config = dict(
    horizontal_flip=False,
    encoder_norm='batchnorm',
    encoder_kernel_size=3,
    encoder_avg_pool_shortcut=False,
    fusion_encoder_head_dim=64,
    fusion_encoder_fused_qkv=True,
    fusion_encoder_cross_attention_every=1,
    init='kaiming_normal',
    beta1=0.9,
    lr_schedule='cosine',
    warmup_steps=1320,
)
Rows from block 3 of the fusion encoder, named by matrix and row number. Rows with one number belong to one attention dimension. Each number is 128 + 24 x the weight over its row's rms, rounded and kept within 0 to 255. All counts start at 0. Numbers have three digits each. After the name is the row's rms in percent of the matrix's.
# v: cross-attention value (fusion_encoder.blocks.3.cross_attn.v.weight, 256x192), inputs 0-95
# proj: cross-attention output (fusion_encoder.blocks.3.cross_attn.proj.weight, 256x256, transposed), outputs 0-127
v.124 094:158167103096137110109121112128111169099141091109119160107112106148166120130136124101156130187147109084141096137125114118139098057156111127165128161091130097156136128115112072156133123084135076098143127147129124095145123089147145120114142114095108150142117120159124099123105106112141159101
proj.124 093:153145152149111110161136128136084132117139137142147133121112149173090141095151119124186107140145137126078114129123142137116112125093193171126119145121121136149105143084168132134174113143121112088111128128146128147135153143128153119108136122107137114102195181150132078135139159118132172120116094126109095152143118086076121144121103148152163127114123124124114087133101103145145109162133
v.125 100:170145099117106147111118129114145142074190131112113131103117138142180125129119108098075142120121112121142108157096135146130107107143135145119127140150132117111139110135109126100175128114175153098152147126105161113112088096141139171116095131121165137132102114173139091110150133125128151113
proj.125 096:095116148111122089140136164131119094187108149138145125118123161153110137130129130103189064177101130138146183095136137155153148136150114098135154147098131147129155122135122111116138163134127127096159135136105079134105099146124142145079091101110163116144144120175151099142149137124146142099130144131174122144108148127090138123053163147142163145161104129134087124105097129106159092167095
v.126 085:103089129131152161120130142107117111123093142139144103056118147124143115148093193138139140128123169140100109072129127162122102170136123106151105109127123175146093120127182128164113137125121146117089072147114097162099144119091137094146162091157149143150137123130126140158153133159106093145
proj.126 078:109106150119153146088110116114120119139156096146088139122158107134109111133140121145086125144132137118178121130141104178098155106105107130158137129133123127109118151100112083201097097136124084128126083101141140131101141140152140185152151116151099124130120140100107159123113148110110152183129137146095141116150115120139130109170073103088168155129148119119144166085153169107137171103114
v.127 082:154116118146125128105134150133106126131121123106140102135118126147118106186145168096126124111122121150116163126163127131143152183074129144133134094136107151125123129085128119132113137124124129118105110109149141124112163153138140137143096128139157098141159118161099107105103100104107065169
proj.127 078:136136131097128125140137133088148141097138129130142106128124096141140149131141140129121182138079165112111157146165151133174146122122102133137132105162081127133111126145117143086145142117090119128095109150160131125119083112143087139103127105089118126151113082108158154078122184160111143108167144114121108079126134109165123138138155056138093143138127146123148084109127140133170140092081
v.128 103:193116126114125112108125063113140133129165097104116080107152067116134113126144077133109130128084134104118094140099091136139120120117112149107112099123146116101126066136116090139106121132137107086130102113111123119137078101105103111107104140144109111096121136097105096118116090108119119133
proj.128 103:125114172136135139120092157114136127105166123120134129101166101124077137151148134133159132119127094112158084148129123186100077144133171148104135168142151097134111150140149128137102119104111144084103153122118170169134117135101169130130121140172120124101182199127124160111160108134096124149125100153105120145099139106092115129137104133104080125109134121124176115117129138128123116134130
v.129 090:139120104172147169117143152156133116142087140126110135125113105148098129112115097136133162186116120125112156111151148137139098140123132144137156122122076131111143143113141093144155141152119138163127126175158161166139093161135135136149173077121162106140115122146177086134135156081184124122
proj.129 087:121107136135112141105132170124141095150123134080128127126139125087166107157117128112123143114140175082115188124152114107171154137132085132145104114128138099103158144127101104117121082148105106150121112143150121132134111126155113140159168112113130103155110086158158151155098117167125134112114099113133138133126123176128093154113144148091155143133129097160090165154162083123160132094118
v.130 095:161125129148097143084107082076126140086140089103095113126117119142141167134130099153151140121122152111127133159103134137137137153122157131145112109137116166104099102109137094112117127109147110085167127112128125098130178140136107120162154090104098140104085146099113073122099124151082161150
proj.130 081:142098146112118146132102127090137155104141084154083112117132127121103168141129109108108132100178081116127125118108181139096115128160087128109179122155171105098098128151131122126117109107119147144071115117119151134088163137176157136127130125203122132118166180111137147146112164117109155168150131181152135150118161121165141143183099147140136139137125126097152138153131143121123118102141
v.131 080:149142163137151151123147145133149159139140153125130131134107127140146131125109147143162107133119185107201165171133123137111079108120122120149152155148147141134141163152143136099111116166148128150135147121124086118129118152122120130126124140127178122089107154134123204163150146148123119120
proj.131 081:137135125124121109139163125165133073166094134124146135112132138150129136158146164122123140138142130102133147111117114118143125120101104097155141124144152146118137144145121109142123115119109135077139134107127092106127128150118082113131155122164123104132096111145147118141066105095154114141134152086170128082150129182175111161088091129121177094136138125119065134102129102180121112101142
v.132 083:118115142096147144162136160108155141134144136099167160110128152106088117116123120110129195130099105131105171125097112156143068148112109145128152135108108111115131115118164100161123125103118146160127085154148116130111153140159141135154140160117087155111155097167106154113161186104126130086
proj.132 077:123109098167117124118137119125118131115088144118119100141116177110132130125143136127138145088142130122127147109131128110156143114104168104133110099126141143136098153136115098158097152134137124103170134169093156165171121086071125135116153147103102135144122120118138118127125096133134109107112138127143117139093100122049119076135147106123157139168103149154123146123132118147140138136139
v.133 081:136103162133140147073148138147126153147101155186128119181130141146106164114122140102135127103173129108124142151145121123144156098152139153170130144108110121113138161147104111092138126142123116110124128099124104138130119103126132135092192137190095139101129156138124137152120128104113135134
proj.133 078:141115131099144106164183113154102117126107155110094154119124100112174109085102166122132175161124128114122134152128132127161157120146136118137098138109143170171132132109102153153151143107173118138088095109119096106106113116127069147083126151123156151151150118089137106158084114133125095112075142112165140137147117136126122091104140128112093115156115161176111123121097108143131135113174
v.134 103:117100137077119117137123110079107149099097153142103146163115121135128120077111121110129116094117150112141130145129117098138113105153116096148109118154160101134139114134149145115093101138127144114119136076093082116084149122098094129092152137147115150147190116132126177120118126133159102131
proj.134 100:114126102118160139151158107140093135120132133160135102095123148145103177115121141139170083148130078131130110099112131135109152112130117177111129133164121115141107166120125100126172144129114132128116139135130115099084109109160128171130163148143186127135188168117105153085122147140119138130162125143132109143107126107151145124103125141147152180105123132110134121114117140145143085142152
v.135 080:130123130116097124117137128150167134149148099095126124169105100141100137149141151102148121117137123117150155126097121117162125108121147092154104076142120106126138093115137181110125118132106157080141094081140101131117092114123112157136178146099090109151136138081114109111105151159112096139
proj.135 082:131133135121123131170096131100115108103178089156156137103150126112153147167124107121132108114138125132150112112080108124074119109116139142104121113139119178115110114105147134102119140127107140091128113106142155119106103144137107146119105144138162090114124157117119139151116128154090126125087137145083095108138137076146112082101125120181089119135106124101127097130133127145144128152121
v.136 078:131136111138103121096141103128078174132169078153104124085145083121108130122128167116126130145109123111164111128154125108168078167104130152121172124102171161109164109145107095143080116126157101121121109129138140102142114094134138127132101122138147103125091159082104095142175080110130178138
proj.136 079:125150152096146130098124140104141155134134171133173122131171121119152131149114105153103113103111108120133103146117115144125115130112106137129142116155115143116158092133164112093137109118149128104098101135122137105108192110148129104174099115129087112091093112122173158136146113131132145107122098114121110162137085138144117134167121141095101112105118099136179088129123135145162155141149
v.137 080:153111142108097128147130149111110116118113154124125128167133126122180151165118137129132126102068146124142133136134134126167154128088136129079131117190146114099124124129121149099132133133125111119130107102087109122095107118091120109093100136111099141131144135115102159151091107122168128115
proj.137 086:128140123130131148149144080146101123152116093152116136115156123133113144158110105084174116125146070167119084154116151095115135134114167150138146146097091145125137117146143123128146102162126143145110109129139106127084134116146154131133113131147123121118140144125084139122131142117091186132108087159173102141088121095122126119121108114113121123102084136097167152101150125087117095122089
v.138 115:123154125165139133144117116177168139100148091121162139102154070187107149130155119136136128160144137112135131115165170127178161149130143148121156138086108153120159106160118065140133154130161141123104116165118182158154122150113113096166108095091123140126067133115138103136134118116151173090
proj.138 109:109100103095105129086119148120158087140112100078106116170147140092132144144140168120099185123138145140105133124115116104168167118119089108145179113165103126119091129133165161130099083104171126146172143117136172143167117127106127094149117154158151109126101076136140126124119140125137145126129143125145123128118136140115117115156172122114118107135170153143147137140131146129128179070131
v.139 090:118116122113112144116131133112123115122137145123126117141196125126163160130133180104096143100122136149146157136140147152122111127130140113134134125162150129127158138137133118103127143135092111184095130092164115153111120130134106105109154106154140110140195119138124169170141158149126104110
proj.139 102:138180144119156129161140119116131130153114143117142147111086169157143135117082145097130109126133153119080125108132117114143197123113136126144102142152115133132135126127125140092124142138126131153153122113106080112122158102097117103123123094113171106148107111126116118144114077117157119145152096125185152130115134152176099136104141109124148103158121156118074160107148132135163132124135
v.140 113:127113111098155097105127081121123142111109100134099104109063132109126120108115112117151118125105104113098089125112104100092116115127112112097112090122097135105134060112124130132093135083130140117103139114108089125092100106089109119145126086113106113104110123085124113110110067113112121112
proj.140 101:164124121127100126141123113115111138110186136141149117122133119129112114131134130126161133092118078144125101113130132138074107150129162150140130184118129132129128142138143109125149142132120120141116160106109139125106138130139155153137146112152115149103169170114149108092140128126129124133140116142093128138134139109097153113179075187110154136116110118091149112131152100133117111119131
v.141 090:130099173105088111131152130139102118103123087152119096169107116114167157143090094121134145108098131101085104155139142091109136122092145137100135089139141074156094151117159118165098096094065149133105121109115125093146103130091108128099125149100091097113142108120124110111110128133122115138
proj.141 100:122111141134140150132118125117124184089124130141129113122115127173129127135143115124139115123134090105128127135102147161050144111140192164145162115158135111163132138145140109107152115128136111154114089111130135145117126108160175134114132140138146113098148173125107140160151117142086141147134113129105105119127148155130124147128108141121116128122114092092157098137144124129112109129153
v.142 102:148142082181143139144113095151139161120101132130162105115164134126115121135139132145120152147164152137120118085107172164126136152165095147094135157133114185093119148125100080129130168138146106111118132145136149144127158155155106109187113095122088109125103146119138098133133089095130142152
proj.142 091:138180106100106115108119133121121108154150124124120139142126140075183127107140132137115159114162155132130123121114097133143107169169089124122104114122155125127113121118089118143124126134140110105158152158157132134149104146110162123181108146147091127130152061148155139110125140156137129112089106068133122108158157148133098126154155128154113114152164148196162144127151132133100174136125
v.143 107:123135147117133131131150128103127123167135141122103132163132145156162109136137126142124096051139120132140159141150136126088140101151147107147124122138111116136148116115156178140128108139098134166134107122124109121114143141124164164091174191135106126143186105137153123128131158171111095165
proj.143 097:120116098124139116193180161141125104178075159156130122124111159168169129117142111153145142175128141134129201100129108128159150163122159115140120097123135150142124122130113122136125134125123152123146131132148120105135160142122121143090134087092141129126137053163094100076120151109164093117112140119125154100130127147132124122072156100133145129144093170110081147138136121131145095150108
v.144 088:096127112116130101135136137053105130102095087097109133170131146112100105153126132127138134109118117136119112125095120131124120102112165139099123109101107159131125119120127110126112103098117108104151132119080132093110135065090129147087133149120146174093107112156106126162146076112130130107
proj.144 097:128128136117155119141093119116118154111162148137139105123149128149096138146137120120167155122116093137129136138121137167111119138159134145125166146129126157125109114072120147107139104120122126103103145110113148138141116124133176155165120136143146097122121187108136135154103120119098149160128128147073150116113105129108151123146053164147136149110090092149151096145132095124142102142134
v.145 076:118129167177127137125102099173130135123143112077111135121129102114164132106079124107144143167103135137123118166133152126137133126133160130120129122092190145140181115150149134172075121112112127109120157121108110145149093133123101137143128149143109085110144123098114119120126111136113123140
proj.145 072:135121119121101113167078099136160087121110128150162124127106103135164147151166151095135129132114122116142131107131136093134152146155112140121137109112160085130117097130077134121160125098153118109107164115142136155123178136127130101142122162180134138095146171089115085117124156143115109093133117162143126142109117095104162104131108138158128139105169122183160104137111074104098169129135
v.146 072:136132104141168146134056114151140106149126141107136114112152136104084132136119121153135128176132170107130129147163129160165132128118124121102167138108109139142124143137108085131106127156108159161128160121118129079161112164140172146166173140104094091141109144068099125152129117182141143115
proj.146 077:168126134113116123153136150118153149115132148125122113117096144094124117146143160139150127121121127141143133086168129114121189131132153153140130151113119107103139177140148096120117128089135129112161147109147166154134113100092132148186128149111101145104130109124185126144178110106154156096141152099085137138090180104102154074163129119142137102146114170090157154151067123113152130094157
v.147 073:126111124109138094150092130147105136096145114121162107134170148139132105107101145107109113151123174155119065085131123170125144110172130067130111130123142185129103130101118157112140088138130155132164108142135164123143128131130099119110108189111101128128109119139133128102108100174125153098
proj.147 077:130129123110140170149110062124128118122125100136148129183123145145183158150176165114114140169154127121138113080146114140173141149121114116133127153126130132148125147157149137109187095056148095147107157126123132130117166155127151123119105143092161153156135152102143129124089126143135116124135141137132093134151134109105124135139110139114085093111151105160120147151141162113151176142137
v.148 086:156118112099087136102147171074080130119103104110113135160106119112182115109141139119132056106107142113115151155101117119115095111089137109126128093177111096138140107114123174114097105125089171102131084136130124143147112125099095128121114146140098117149139151130104153138106107107110095101
proj.148 097:139150172108130099171091102120126144105134085166164122150145119162118153162126143148177134137124120113100096115075138163107086147131160156123115149109165154125169128099156133137174145133139125114097116127156128092109126112146189138110127155103133149118156170095108125126126122146112166135116114162124122139148137123112120136132065128110115137102139129119157085105124133117126114135117
v.149 100:128120148086113114139120136110102147153128146131098137165119155128141096137134134091134135095115150124115096159112079127138123117093161112128139125189155088130115120108136173126091092147086114132124131063142111089118141118095153149098132149150136165136152060130098159167133093156108090125
proj.149 095:130121158088123120155113100176113157145154104130104136121084153124113145126102142156162110129156054150138092124125138114072119129105173152147148136126122128124133135096097083121158151136146135145092115153121121123086137132110112099099142134110169130107139158145093163113175132162101113116140118146102133158125103079155101145099098137154155157110104096079103089136132104154118071149131
v.150 095:139151112124090112090137089102110149074116070135109108135123119117103115098116120129102127067128133123105070117097133132095117112083104140102112082111157126110120117108129119131053152133124130084138125115096099081096140102142120113111090082109093134145129106107119111120094123087146133118
proj.150 095:101100167097113141128090130116149160076147128159131109106141103141089128129116143113181101127127096134160102125125157124110082127123135140130129150150135136104134090125173093143125120124145157126116162133141127132093127115134110123145146114130076138117130229119112141118141139127124163136140105140101159110111115130106129101160104156122112142079106105117160111152138137097127123128119
v.151 092:095118130113156108116150085142161142117128091139148107087137110149118110105130132110169138128117084119144113112091188163149133159080144136120116154103107130134114104125082084138107183142130159120144080108112121113122135120093107113115092107080142103132098133098147084133126120122131161128
proj.151 090:130105131140131143135103149094138119092127119144128103131164115117111104140151081134149121134128080137140095115147114138108070130129153126130128154161100117106149121093145127155097127153150136155098095131122196178142122129131165139166138174123145150111149136165155156101147098142122096158108086137078099125126127114120099141131082161126078111120154124101145116090136142112117119095134
v.152 094:139135137137130155127109095124147167078105117142153108096102133133105116116152129143138148149131118106132098100088146146142105126099121167134118139132127147138135114104105076154104143127162164080099128193083164137151159170128120139192115118095136134101130105100128117109146091101092173123
proj.152 084:130099138132102100092100123135139096105170103141166145149142090124131122156135163126070160097113109122115133122142125111145120097150083130114176092139137122123160149152101122159077121110144149122144100142101172163119134132110107102173162145175077115106111108106141139136096145116090138156151138125113112140150157180133154094183140144125122131099136148120114141117138148148116172093142
v.153 097:102130122151123142160148106134189133136128084100143137071129097128120120105119111139128133135188106123168070114132128139132153157135146157132143125112103151116141165141124085163112144116155166100116118132117126128160188139126144129163120089128127099120118125094116096127173126091113146105
proj.153 089:144120081155123103096112140077097124117130107055105133156137115109099123168091111092087185096118139120121137104141127110137149101126110176118085142143088141108133127104140098146107098136120144126116160158107122130116101110118113115138145139150127139124117107145136099153129092161106140139103120114089108125111144165108152127160199154084107115136151148160114071136151116158106184096126
v.154 114:152115130080102090095153116100096131104124151112094107120115143103112086157113147115139104089123100122147124132133100110112104099090147129127115106136157096107122090111130180111077074086073103128127105114122088094097118073114126133081122117121133106121144115092115156078122125101141110153
proj.154 103:119114154126130130136132112129107146106140153123112142124147142157100139134118096116184115159134097156118086118138097130092081191119152176107136136151129147129130117132137101111152137122117136125087142141100106114088123105122108127137138122169116133151149169144103134128147163147086134122148140142124121128123101095116123155145073159109125139109103104117175088114132116087126086142126
v.155 098:105136130093113109138147137086128102123127133108099118133133142086153127141123142095138099114127128137157154144130100098108142119100143136122129117143171101145107144140161166116119117104098122173116128146131106133102125099123118153091152155156147115111192117158147158088123103142161077112
proj.155 090:106117119132142105152155080133129138179110145134098108083083147152115102135170130100118089132110097157117125123104138119097127133145169113126131130103127122124178076131143159125152149134115144171142140130139102133103141146149143126094098105117157157128104140149071151157110119151105143167140179117115124146123102110164163125091114107143140128110103117118143116135131129092115105136105
v.156 088:122145130102099126130152098109107135141157113103135141149109182145166090147117131114161138114104110158128163133133121126115131061151136112143150126140144125152104088105124192110132104138149092162151109082128098106111156136109129153107124116134146159131172155146122150109134154155148091145
proj.156 091:136097114150143118155149133130093153131141130126150125126114097125097168115100089105138107149125135129104110095092136125103085117136171115132140135130141141148153122136119093091146114136134152135100095107090110113116147105119128122146109114119148168126186099112107130123173151173099129143142107125152151138078131117120162143163099105120139139105142138071110116132109114120098036163119
v.157 070:115122136101154095156096162112173122137112130116126137109085107155147120103123137185138144164127090149122136148159096163131179129105116147155149124113131162151152144105152183132116114135160111148121084130141102154147108122107119122149091117137112128154131135081132085137138093130082136128
proj.157 075:085126087136146086127116137105116129172065166123124105157136066117126144119149116142141110126047141127136112158129136115137126125111112143150145125126139100098094139147114137164126156130109142090148164137138136123155093127143131164123085176129126121136111117091137149172163148114161142143109144117083159149115134161163140116130117093103130123142150105126132093138141128180139132121127
v.158 068:086190120116123143122151155108131114158153131147142127119187145133143132088151111147124158095084142132114154113099143166152130136130115148129128118170142126113118107106136123140127119090131113159095123099139141136126104134168103109164171085177125141154110135155113107142094129119153124101
proj.158 074:112159154106138142133144149130114122131091133130143092131097108118135150172123140157153158119107165136100171154119111096115123111161073116127128103069166091155105097099110096114131129148117106129141114121177112138134151137153126122105108138072152140124121110136120138144148096120143125109130091178180121125146123138149106099138142088111101134143082130133112136155128143165156144161122
v.159 095:094147152136147150130073137129143123112088133159161107131145147119099138099119147120128142166180142119103118113149144162118158167105127134143171125128119134145110165138128121161159157129137148105098169113149146118145119162140165096149111147145159111121044145116131100140148167100112148157
proj.159 084:140137104137120098119140137135121108136110079113135130164085145108116145150122187113107120107165134137134187078126130136165196121104123101087081101150113133104123161129100115124096155100137096131126146162141117148124132122100120128137125136145117121132097095127161140146138129117133120112122145085120117127101124140112093139134157119146110124163111157172097158125158143187109176125125
v.160 081:101093123135117167135155160129125127146139109137084180179166143118156108116126163093125112100123134151127185141150159103104108120119170117124187102105129120134131119095173145143135118172112152135137129106104123170118163133148160133132143140153145134156171121146134181123130147152159096163
proj.160 082:124137103107131128144158100157068132093088160137103157111081120177132157132129123128094115127118129137129151116138120125129168090116076075144096154142133127158122113124106147087090107178159143144125099115093091096113107165117111135086164132088142112134162089126086136144100140134127147134149118092125147159140115122168115130108144128145163137152096159105115109114143106126110118158127
v.161 107:132127108095130068104116106085100128108150091158096087126120077101122106130107101122128138128110151104121101129100105124125110101104141127145131136125166117117115059117123132114100125131108144088140090107099133120116107094124070100089084138116113067108116141127118115136097085121141092122
proj.161 120:134147172154151138145100158114140154087152098152148103131161129150073153133136130130147080122133095122142089132114131170110064150119127146102164146126133143110146110125165110126155141108103141122098135129126142160110105122124144104156096130124121122102153176116079132118145141128092174153115100138096105129140124095116100134153111135124128149069131128121172090102130120132105105132170
v.162 084:090102128102127123132078125157166130119114117100126154119137162143166152115107146135163140101107128140122141143130133151162124099146130121095159134150139165142120159099125131153125157140103104163085158145115134129103151122155132130149134195147118111095141099117160119133135159141124167169
proj.162 089:114178123100137146171107114132125085164072152129112098120129127146149110088118113169119124144162162135111140150129156133160141113123125117138130125128124140150147094130115154098119150126134110129142110096160108150174114086111111104137126129131140120124121080169156128156097165110156086097132170116176149115147099168126105146087175117140136089145115158145104113111139150105117128096122
v.163 124:090094145094115146113165136119128125174138166122110125182124147124141114143127113129150123126091144121138155139153111097096115115119105118126128120142138091142107141105164172126144097138092112132130106092138115109105123120127153160095173171156155149117182106132122176120111119149159097119
proj.163 104:123144110142129111189154087159095119130091132191093158130068175161147165112111129124137108170117151165117134137066113115121126157120124127140148122109102142174161105125087116131147176156119153130147120122137085132097154117125132141064134108105130107137103126108096107125120132124149168121118151134149140129119091118157113141067148129135122164146117172084087156135136116144109106135162
v.164 079:116108157145141158110123144126099134126106150167167143117141118112160140097116158133117130121131122070159139092163143108164140134107122138111098145123123117104139116081157145125170111167153118087163151150119162137112092177171156177134145085113143113107078084138146179147145117118092166145
proj.164 082:083091069113115146146126117130099097160092104124117170147128118125119122140125146132124140146121125130125160145120132135144157114173104113149128148159151115113103110144098187112088157109144108142162118116111116126165160114119079140134074117114137136115106103113149097162075108105116135134120144115191078144116103116111153144091111102112157126133172146124120129122131119137111161133140
v.165 103:173125142165154155125103145154154140128118135147178129075141132175151131104124124150149134144133103112107160098137144126151128144138117147138133150089122187104155157122099084136145111138139161104120111159092169132147141142142148103179137100123160115125093168156139075121155113115117151113
proj.165 106:115138137082179127085128148134119093148131091080128119147126119077168121093132113115112147141157160094130143133132118090149179109161101106134112138119125113112112127120146147156103113123158122101155127143136123120162155122110094107147104126143130168129069091120173137158111136113162111127143156110132111124133154140106122132114133097119106119170169133154111152103105137101122181112132
v.166 094:128132092150129148147141115151125123114146119076145147085124101155078128145139122133096124160162110131130108100120132143068099135111128123128128132061137143127135090101128120116077117103167111118162110136079127121132096103132122123109091071120092132086108137149154090116109105081157132124
proj.166 086:147102150121134141107112157112145159111133153143110129120144143156087138115173169119160160113100089095141136145145075151151125100151151127144157152154164135100119143092193113130123166088125140157109136158162189151136106138155135160195120147144130142098160177129139130124123103119115137136144100107095100143124152123099117136179125129103112102134120130167108129090149106124131114141093
v.167 082:150163061154150129066143099133126129125121119144067145109090093104119148113141124109105127104157107103106099125048142144093114110084126134105117110131123104119112109131105117110124115078109125116155157116129117101072131107121125097103116120147103084149112142128119087127077135115154145140
proj.167 101:112138193162110131118121121146115122118180125123134110134155143138098125157135082148141136131107101128105062168116119141096099121103130161108160156129140137146147145116134124124155113143101124105115136162119143104106119134127152136139123143117125088096129178130128066124180110122112177126128110178103121137140121093120110121143109157122127153114141142147145103087115128124134120162132
v.168 094:122123119109133149151111107144151146105109110153183119089145080105130151138139084145148152135120105120114121087108152155111154133160098160165100104084115164107100133147105102156126149125170099102143125140124140151132102142120093121148106081103109084103090125166112117148140154138122127127
proj.168 078:119123146085115089100130155144131135123147100120113116130198107107091117152155148127134119075186124104121124138143097135149115130120088145133118164151111140089140129082100157146115089130160138160170081137096146173113108111132140104145184144190112136114109088115143082127146115138116130136132127152116101126103140091118110133131135168128090095092152144162144081099138104145124136128113
v.169 078:118115143146133096129131127171153104135109117125134179096117148161101140132112134121134070121165149143138125136139115158120138079111123139155136154131132204097163170119070139127124167164133118146138105137152132102139134143178117128171136140103124085135102146098158139095132121112112111158
proj.169 080:131156121112102156123110130146149123172112093107143126131129117097156139082165108142100123107109153120118150128134128109156160136135100129145110085157161120136123134110087123117104118111175116089195107128132124134181108124093121110121139142158116153181135101132127123121068159095158108122132142129125105102146143127115078123106128149106150176153155127132081129162140114100086104140102
v.170 085:183150110134132142128134149141186135134112121134193096083137117139130113114145159116161139129138148142130097097134149160139141114125117137096120100126131153161147107159121107146156121157165115110137124169127114193159128172139110126174096133159147144111105133125114099140126105123139189098
proj.170 098:127127111116137103106111131123138093085115140105120144169115102086165091113124161116103127055152161130142159123133135129172174122136127098131119111134130113120116133096122164120098125149115149142134145096158121143117106127101096110097119130126151120135096087132182160120060140123157100135102123109109106124134135169138118114112144147129147105124156102158121130148149129118123160102141
v.171 084:134094154118131160128148167162156124118121154149096101138169138109097084131122107140129108104129179129165145129098158101097118106134141118139147149127085115106181137130137172107117141140092117129125119153105079134135161120123127124133174140144190139157117118127139134148141132122126125144
proj.171 077:132137090117133148159082096111148114107130104134135155124147145150175109142127117079138130148126151131139146125149125146168142075169105123093136088156154172128136132158105102145137123161136104132177110119131113104165123117111126099089143153113160118132115127145137125126068112092155157078126169133159154180133133146156076126096163116122139091124098157162065159118147168123106128116131
v.172 104:139088123128095121140167151095115127138112129137089116178130144130138120150155125135122152101154137149135165148116120084109124157108106128128122133160126092120122119125139196125120118132085102146151134100134114137143123107157097137061131168177114163176185079140115162114109142154120118120
proj.172 100:110144146157127124151148130159114143131093168184151142064082137197100140162136103125125088182122080132114163092091145130098114140128155128114137147106130125115164127130088116131175153115117126147148098147164099113094160130126120133074161083120149128133154154136066145126153134092122134102149120114131149102109123147147137145112155113137170116099078112077112152124139140115111101172122
v.173 117:138124158167135158118107106148159140118178109124144108065151090124096114097115142123112128141133132128101109067136121130139125129125146137121094137104087145103124095120113106118135143112167152108138108139109159137137115112150095094174076119083084111112065127125135096133106134107122146093
proj.173 116:117081138139139126116112166147142104097165099113092113150167108128133107137123120122134160112129113069137107121156117147122076129139126189121124128155116124122124144125141116152154086143139131102124139123144180131148093166099169130208172139111136134116164178133147122134147146103104116146122078130078131140128137092101128140172108148084130135097146098177160135105144108136137124102133
v.174 083:127141088137129120123111145121148122144147145133144092098122106110163157115151171145139115133167119131158147120102156107145126149157143167125166118116172130096134155109146135152136108141175143140100140140132096134119150158138180126125173140147165136152127131146146143123139135129152125091
proj.174 087:146090120142116138118168171140170112140083113121135153117108169097157119144142145113126136123130142123131136136122099126173156111130135099142100116139112150140127110129137130146098100136197122124107127114160118143144118116107135136105139093104144169112100094144127112162100124123186116152129122102169124101141096146129144121108145111159123095149143107140134126131128152155098143136133
v.175 117:147158128164140138131117142143146139142133133149150159121158127166091133124130139157147133164170121118155120122140157161169128151139128175127146167105110186136139154145120110160153150146160166145127116163157152158142127134157148105161121102113126148118111148133129081167132125106120181080
proj.175 105:157128088134131145107118165137130092131105143119119150142139124093118092106107142140108139126159175105107140126159113121143134102115072116127104124144158132125105150117131147145112114128139110116131103135123103117153125119114096148150154116154138139176096068138144141157104098126131106126158134120130121138127114165123101106119189131097126083155136132134105137115140128123140130122111
v.176 083:159091099096083109119103121084109163142150114137128143141098133103139116114105090163090109127127136096132119174118099134097078107098144095115132119142113123127097146122125111055127119143120105138119126134129138118138125132182134114073104142153102139143099126163122131156148151162159096147
proj.176 088:128139132136151153132135150126119165124118132168140121142160155133072123136127169163162104142127069126122099156095123158070102150161145142096133135114136124109125142140105132117137148149142100130119121141144134086118117161102166133160121128098112153127132176132102162125140156146099122131160131165073099105109159181149098162123145153143127145124139124135156123128103150087115139116148
v.177 102:127128143103129071147118129098110153140172112106080153165116165112147141119135152117140083098128159147148139109115124096095108114131132103147118102135167120122119115147107170125123136116095143168148160105135107108132155109173171162093125163140160160161171096121139204129139123154125044155
proj.177 089:140095117156145113132137103155106144166118131165137160107089139145126154137108118081141083121114145160094119136093144147096129166125165119142214140117159115129158108128097108111143129115103134122159155094122102073108134074131142099138125151148163128125142140113062131096161140127113153143146125138133137139110107094149136135109089127138137143163143141050116116132146101128141096129109
v.178 080:092148121130093155114157145159114154108094132117143159142110091141163106145076098159126118126126141094153149141155164155111113154142131147153105105100116117140120106135118139122147115131137168155130133135159117148109113146111114126117109106081136160113163109129099148117144121164125136144
proj.178 074:161135135143122176112121118153115150174097143135093124116080122100150101116110133121128161093119148150142131105144106134143134151124138121114108105130088122127140060161108119149139131057155141102118149137141120094080159107150127120088121170113137112146118119100129095148154146139145144153122137120172179134104139171136187140144108137138140151148173138162129127175104122135120156116125
v.179 077:133139109149077157180129118130105129105130153167134123127132095144115130159084087120149107131089122149132159140119116143133158155158112105138096117133103094115145118131127070161133125126135130087122178161130161168137129090167131132154170125101123094124094144115145127088101092150157128103
proj.179 077:100118113140074161081139133162139114093128140176146104115172142135144136126135088142123145130165112107138149140145158151136105129176116161087117183147136113103111132148194109159152132143146094127100122143179153155145123162142116110164098142168138167142086129120158150124121101097084110147113148109127140142076130140122117118119127084121121152145144095091143109112148135134123083078121
v.180 080:113133143123130116128130174109125160132094167130076155144107179138130119137130087133115097100166093164157141136157105119139121157146122138118128134139119118135134163112155173106120127147087118145145141101131122127118100126086131120097136178160149123154148158174165150160144157163141167126
proj.180 078:106145105153126101163170160106138119147105164121071107134081092177154130117136102142105101125163139178137168160107151131131128186102142091154126120122147099113158165092129146116113119114091109122103143129123118118127119144099122130109107116147173174110089078156119107135104137126129116119129149122104125133124130160146147112131179084131182144143125145115131195155126118123146138119098
v.181 140:124089129109131124119158121074107116121125163120097150139095141084155124157113134127139118086113122128127163166132087117110127112114139111134151114186132100132128168130155173118134113137065095122138149072119098108113092119132099149086138153118146098127144101120129162114111109151127107143
proj.181 134:128150149110113142182113086152124171156128151154123135115071164203111168151092101118148079167115106155141122142112159126086103152091159120118139124112148162116155094145122120114177143164111141152107125138117115077111130123147148124125102113113152133113159169117091142125131128112096163111116135131131141148110126119135139152118073142149171155113104144097106108139132147140130105132109
v.182 085:132118122127111082092127065109110145133150142162119102115101106132156138108131083120117135172111077105141147128131089155121090127083139111119126107115138129114120096137132092046080096104119139098119129132100087085100105093127106124125095123089130128132107129130110096143099092095163094129
proj.182 097:141116132112134104149113130124120160122180144126120099128121116141088130141148106125177143114105087111136087132152118163117100124127191144151122130139163123114159120118162135144119159106123165146074154147104161157121115111140137131158141152136131124112133166100112146121165113104111145137108101115116134107080156132123136135135100150096096137135148122148130145129111118136135100151105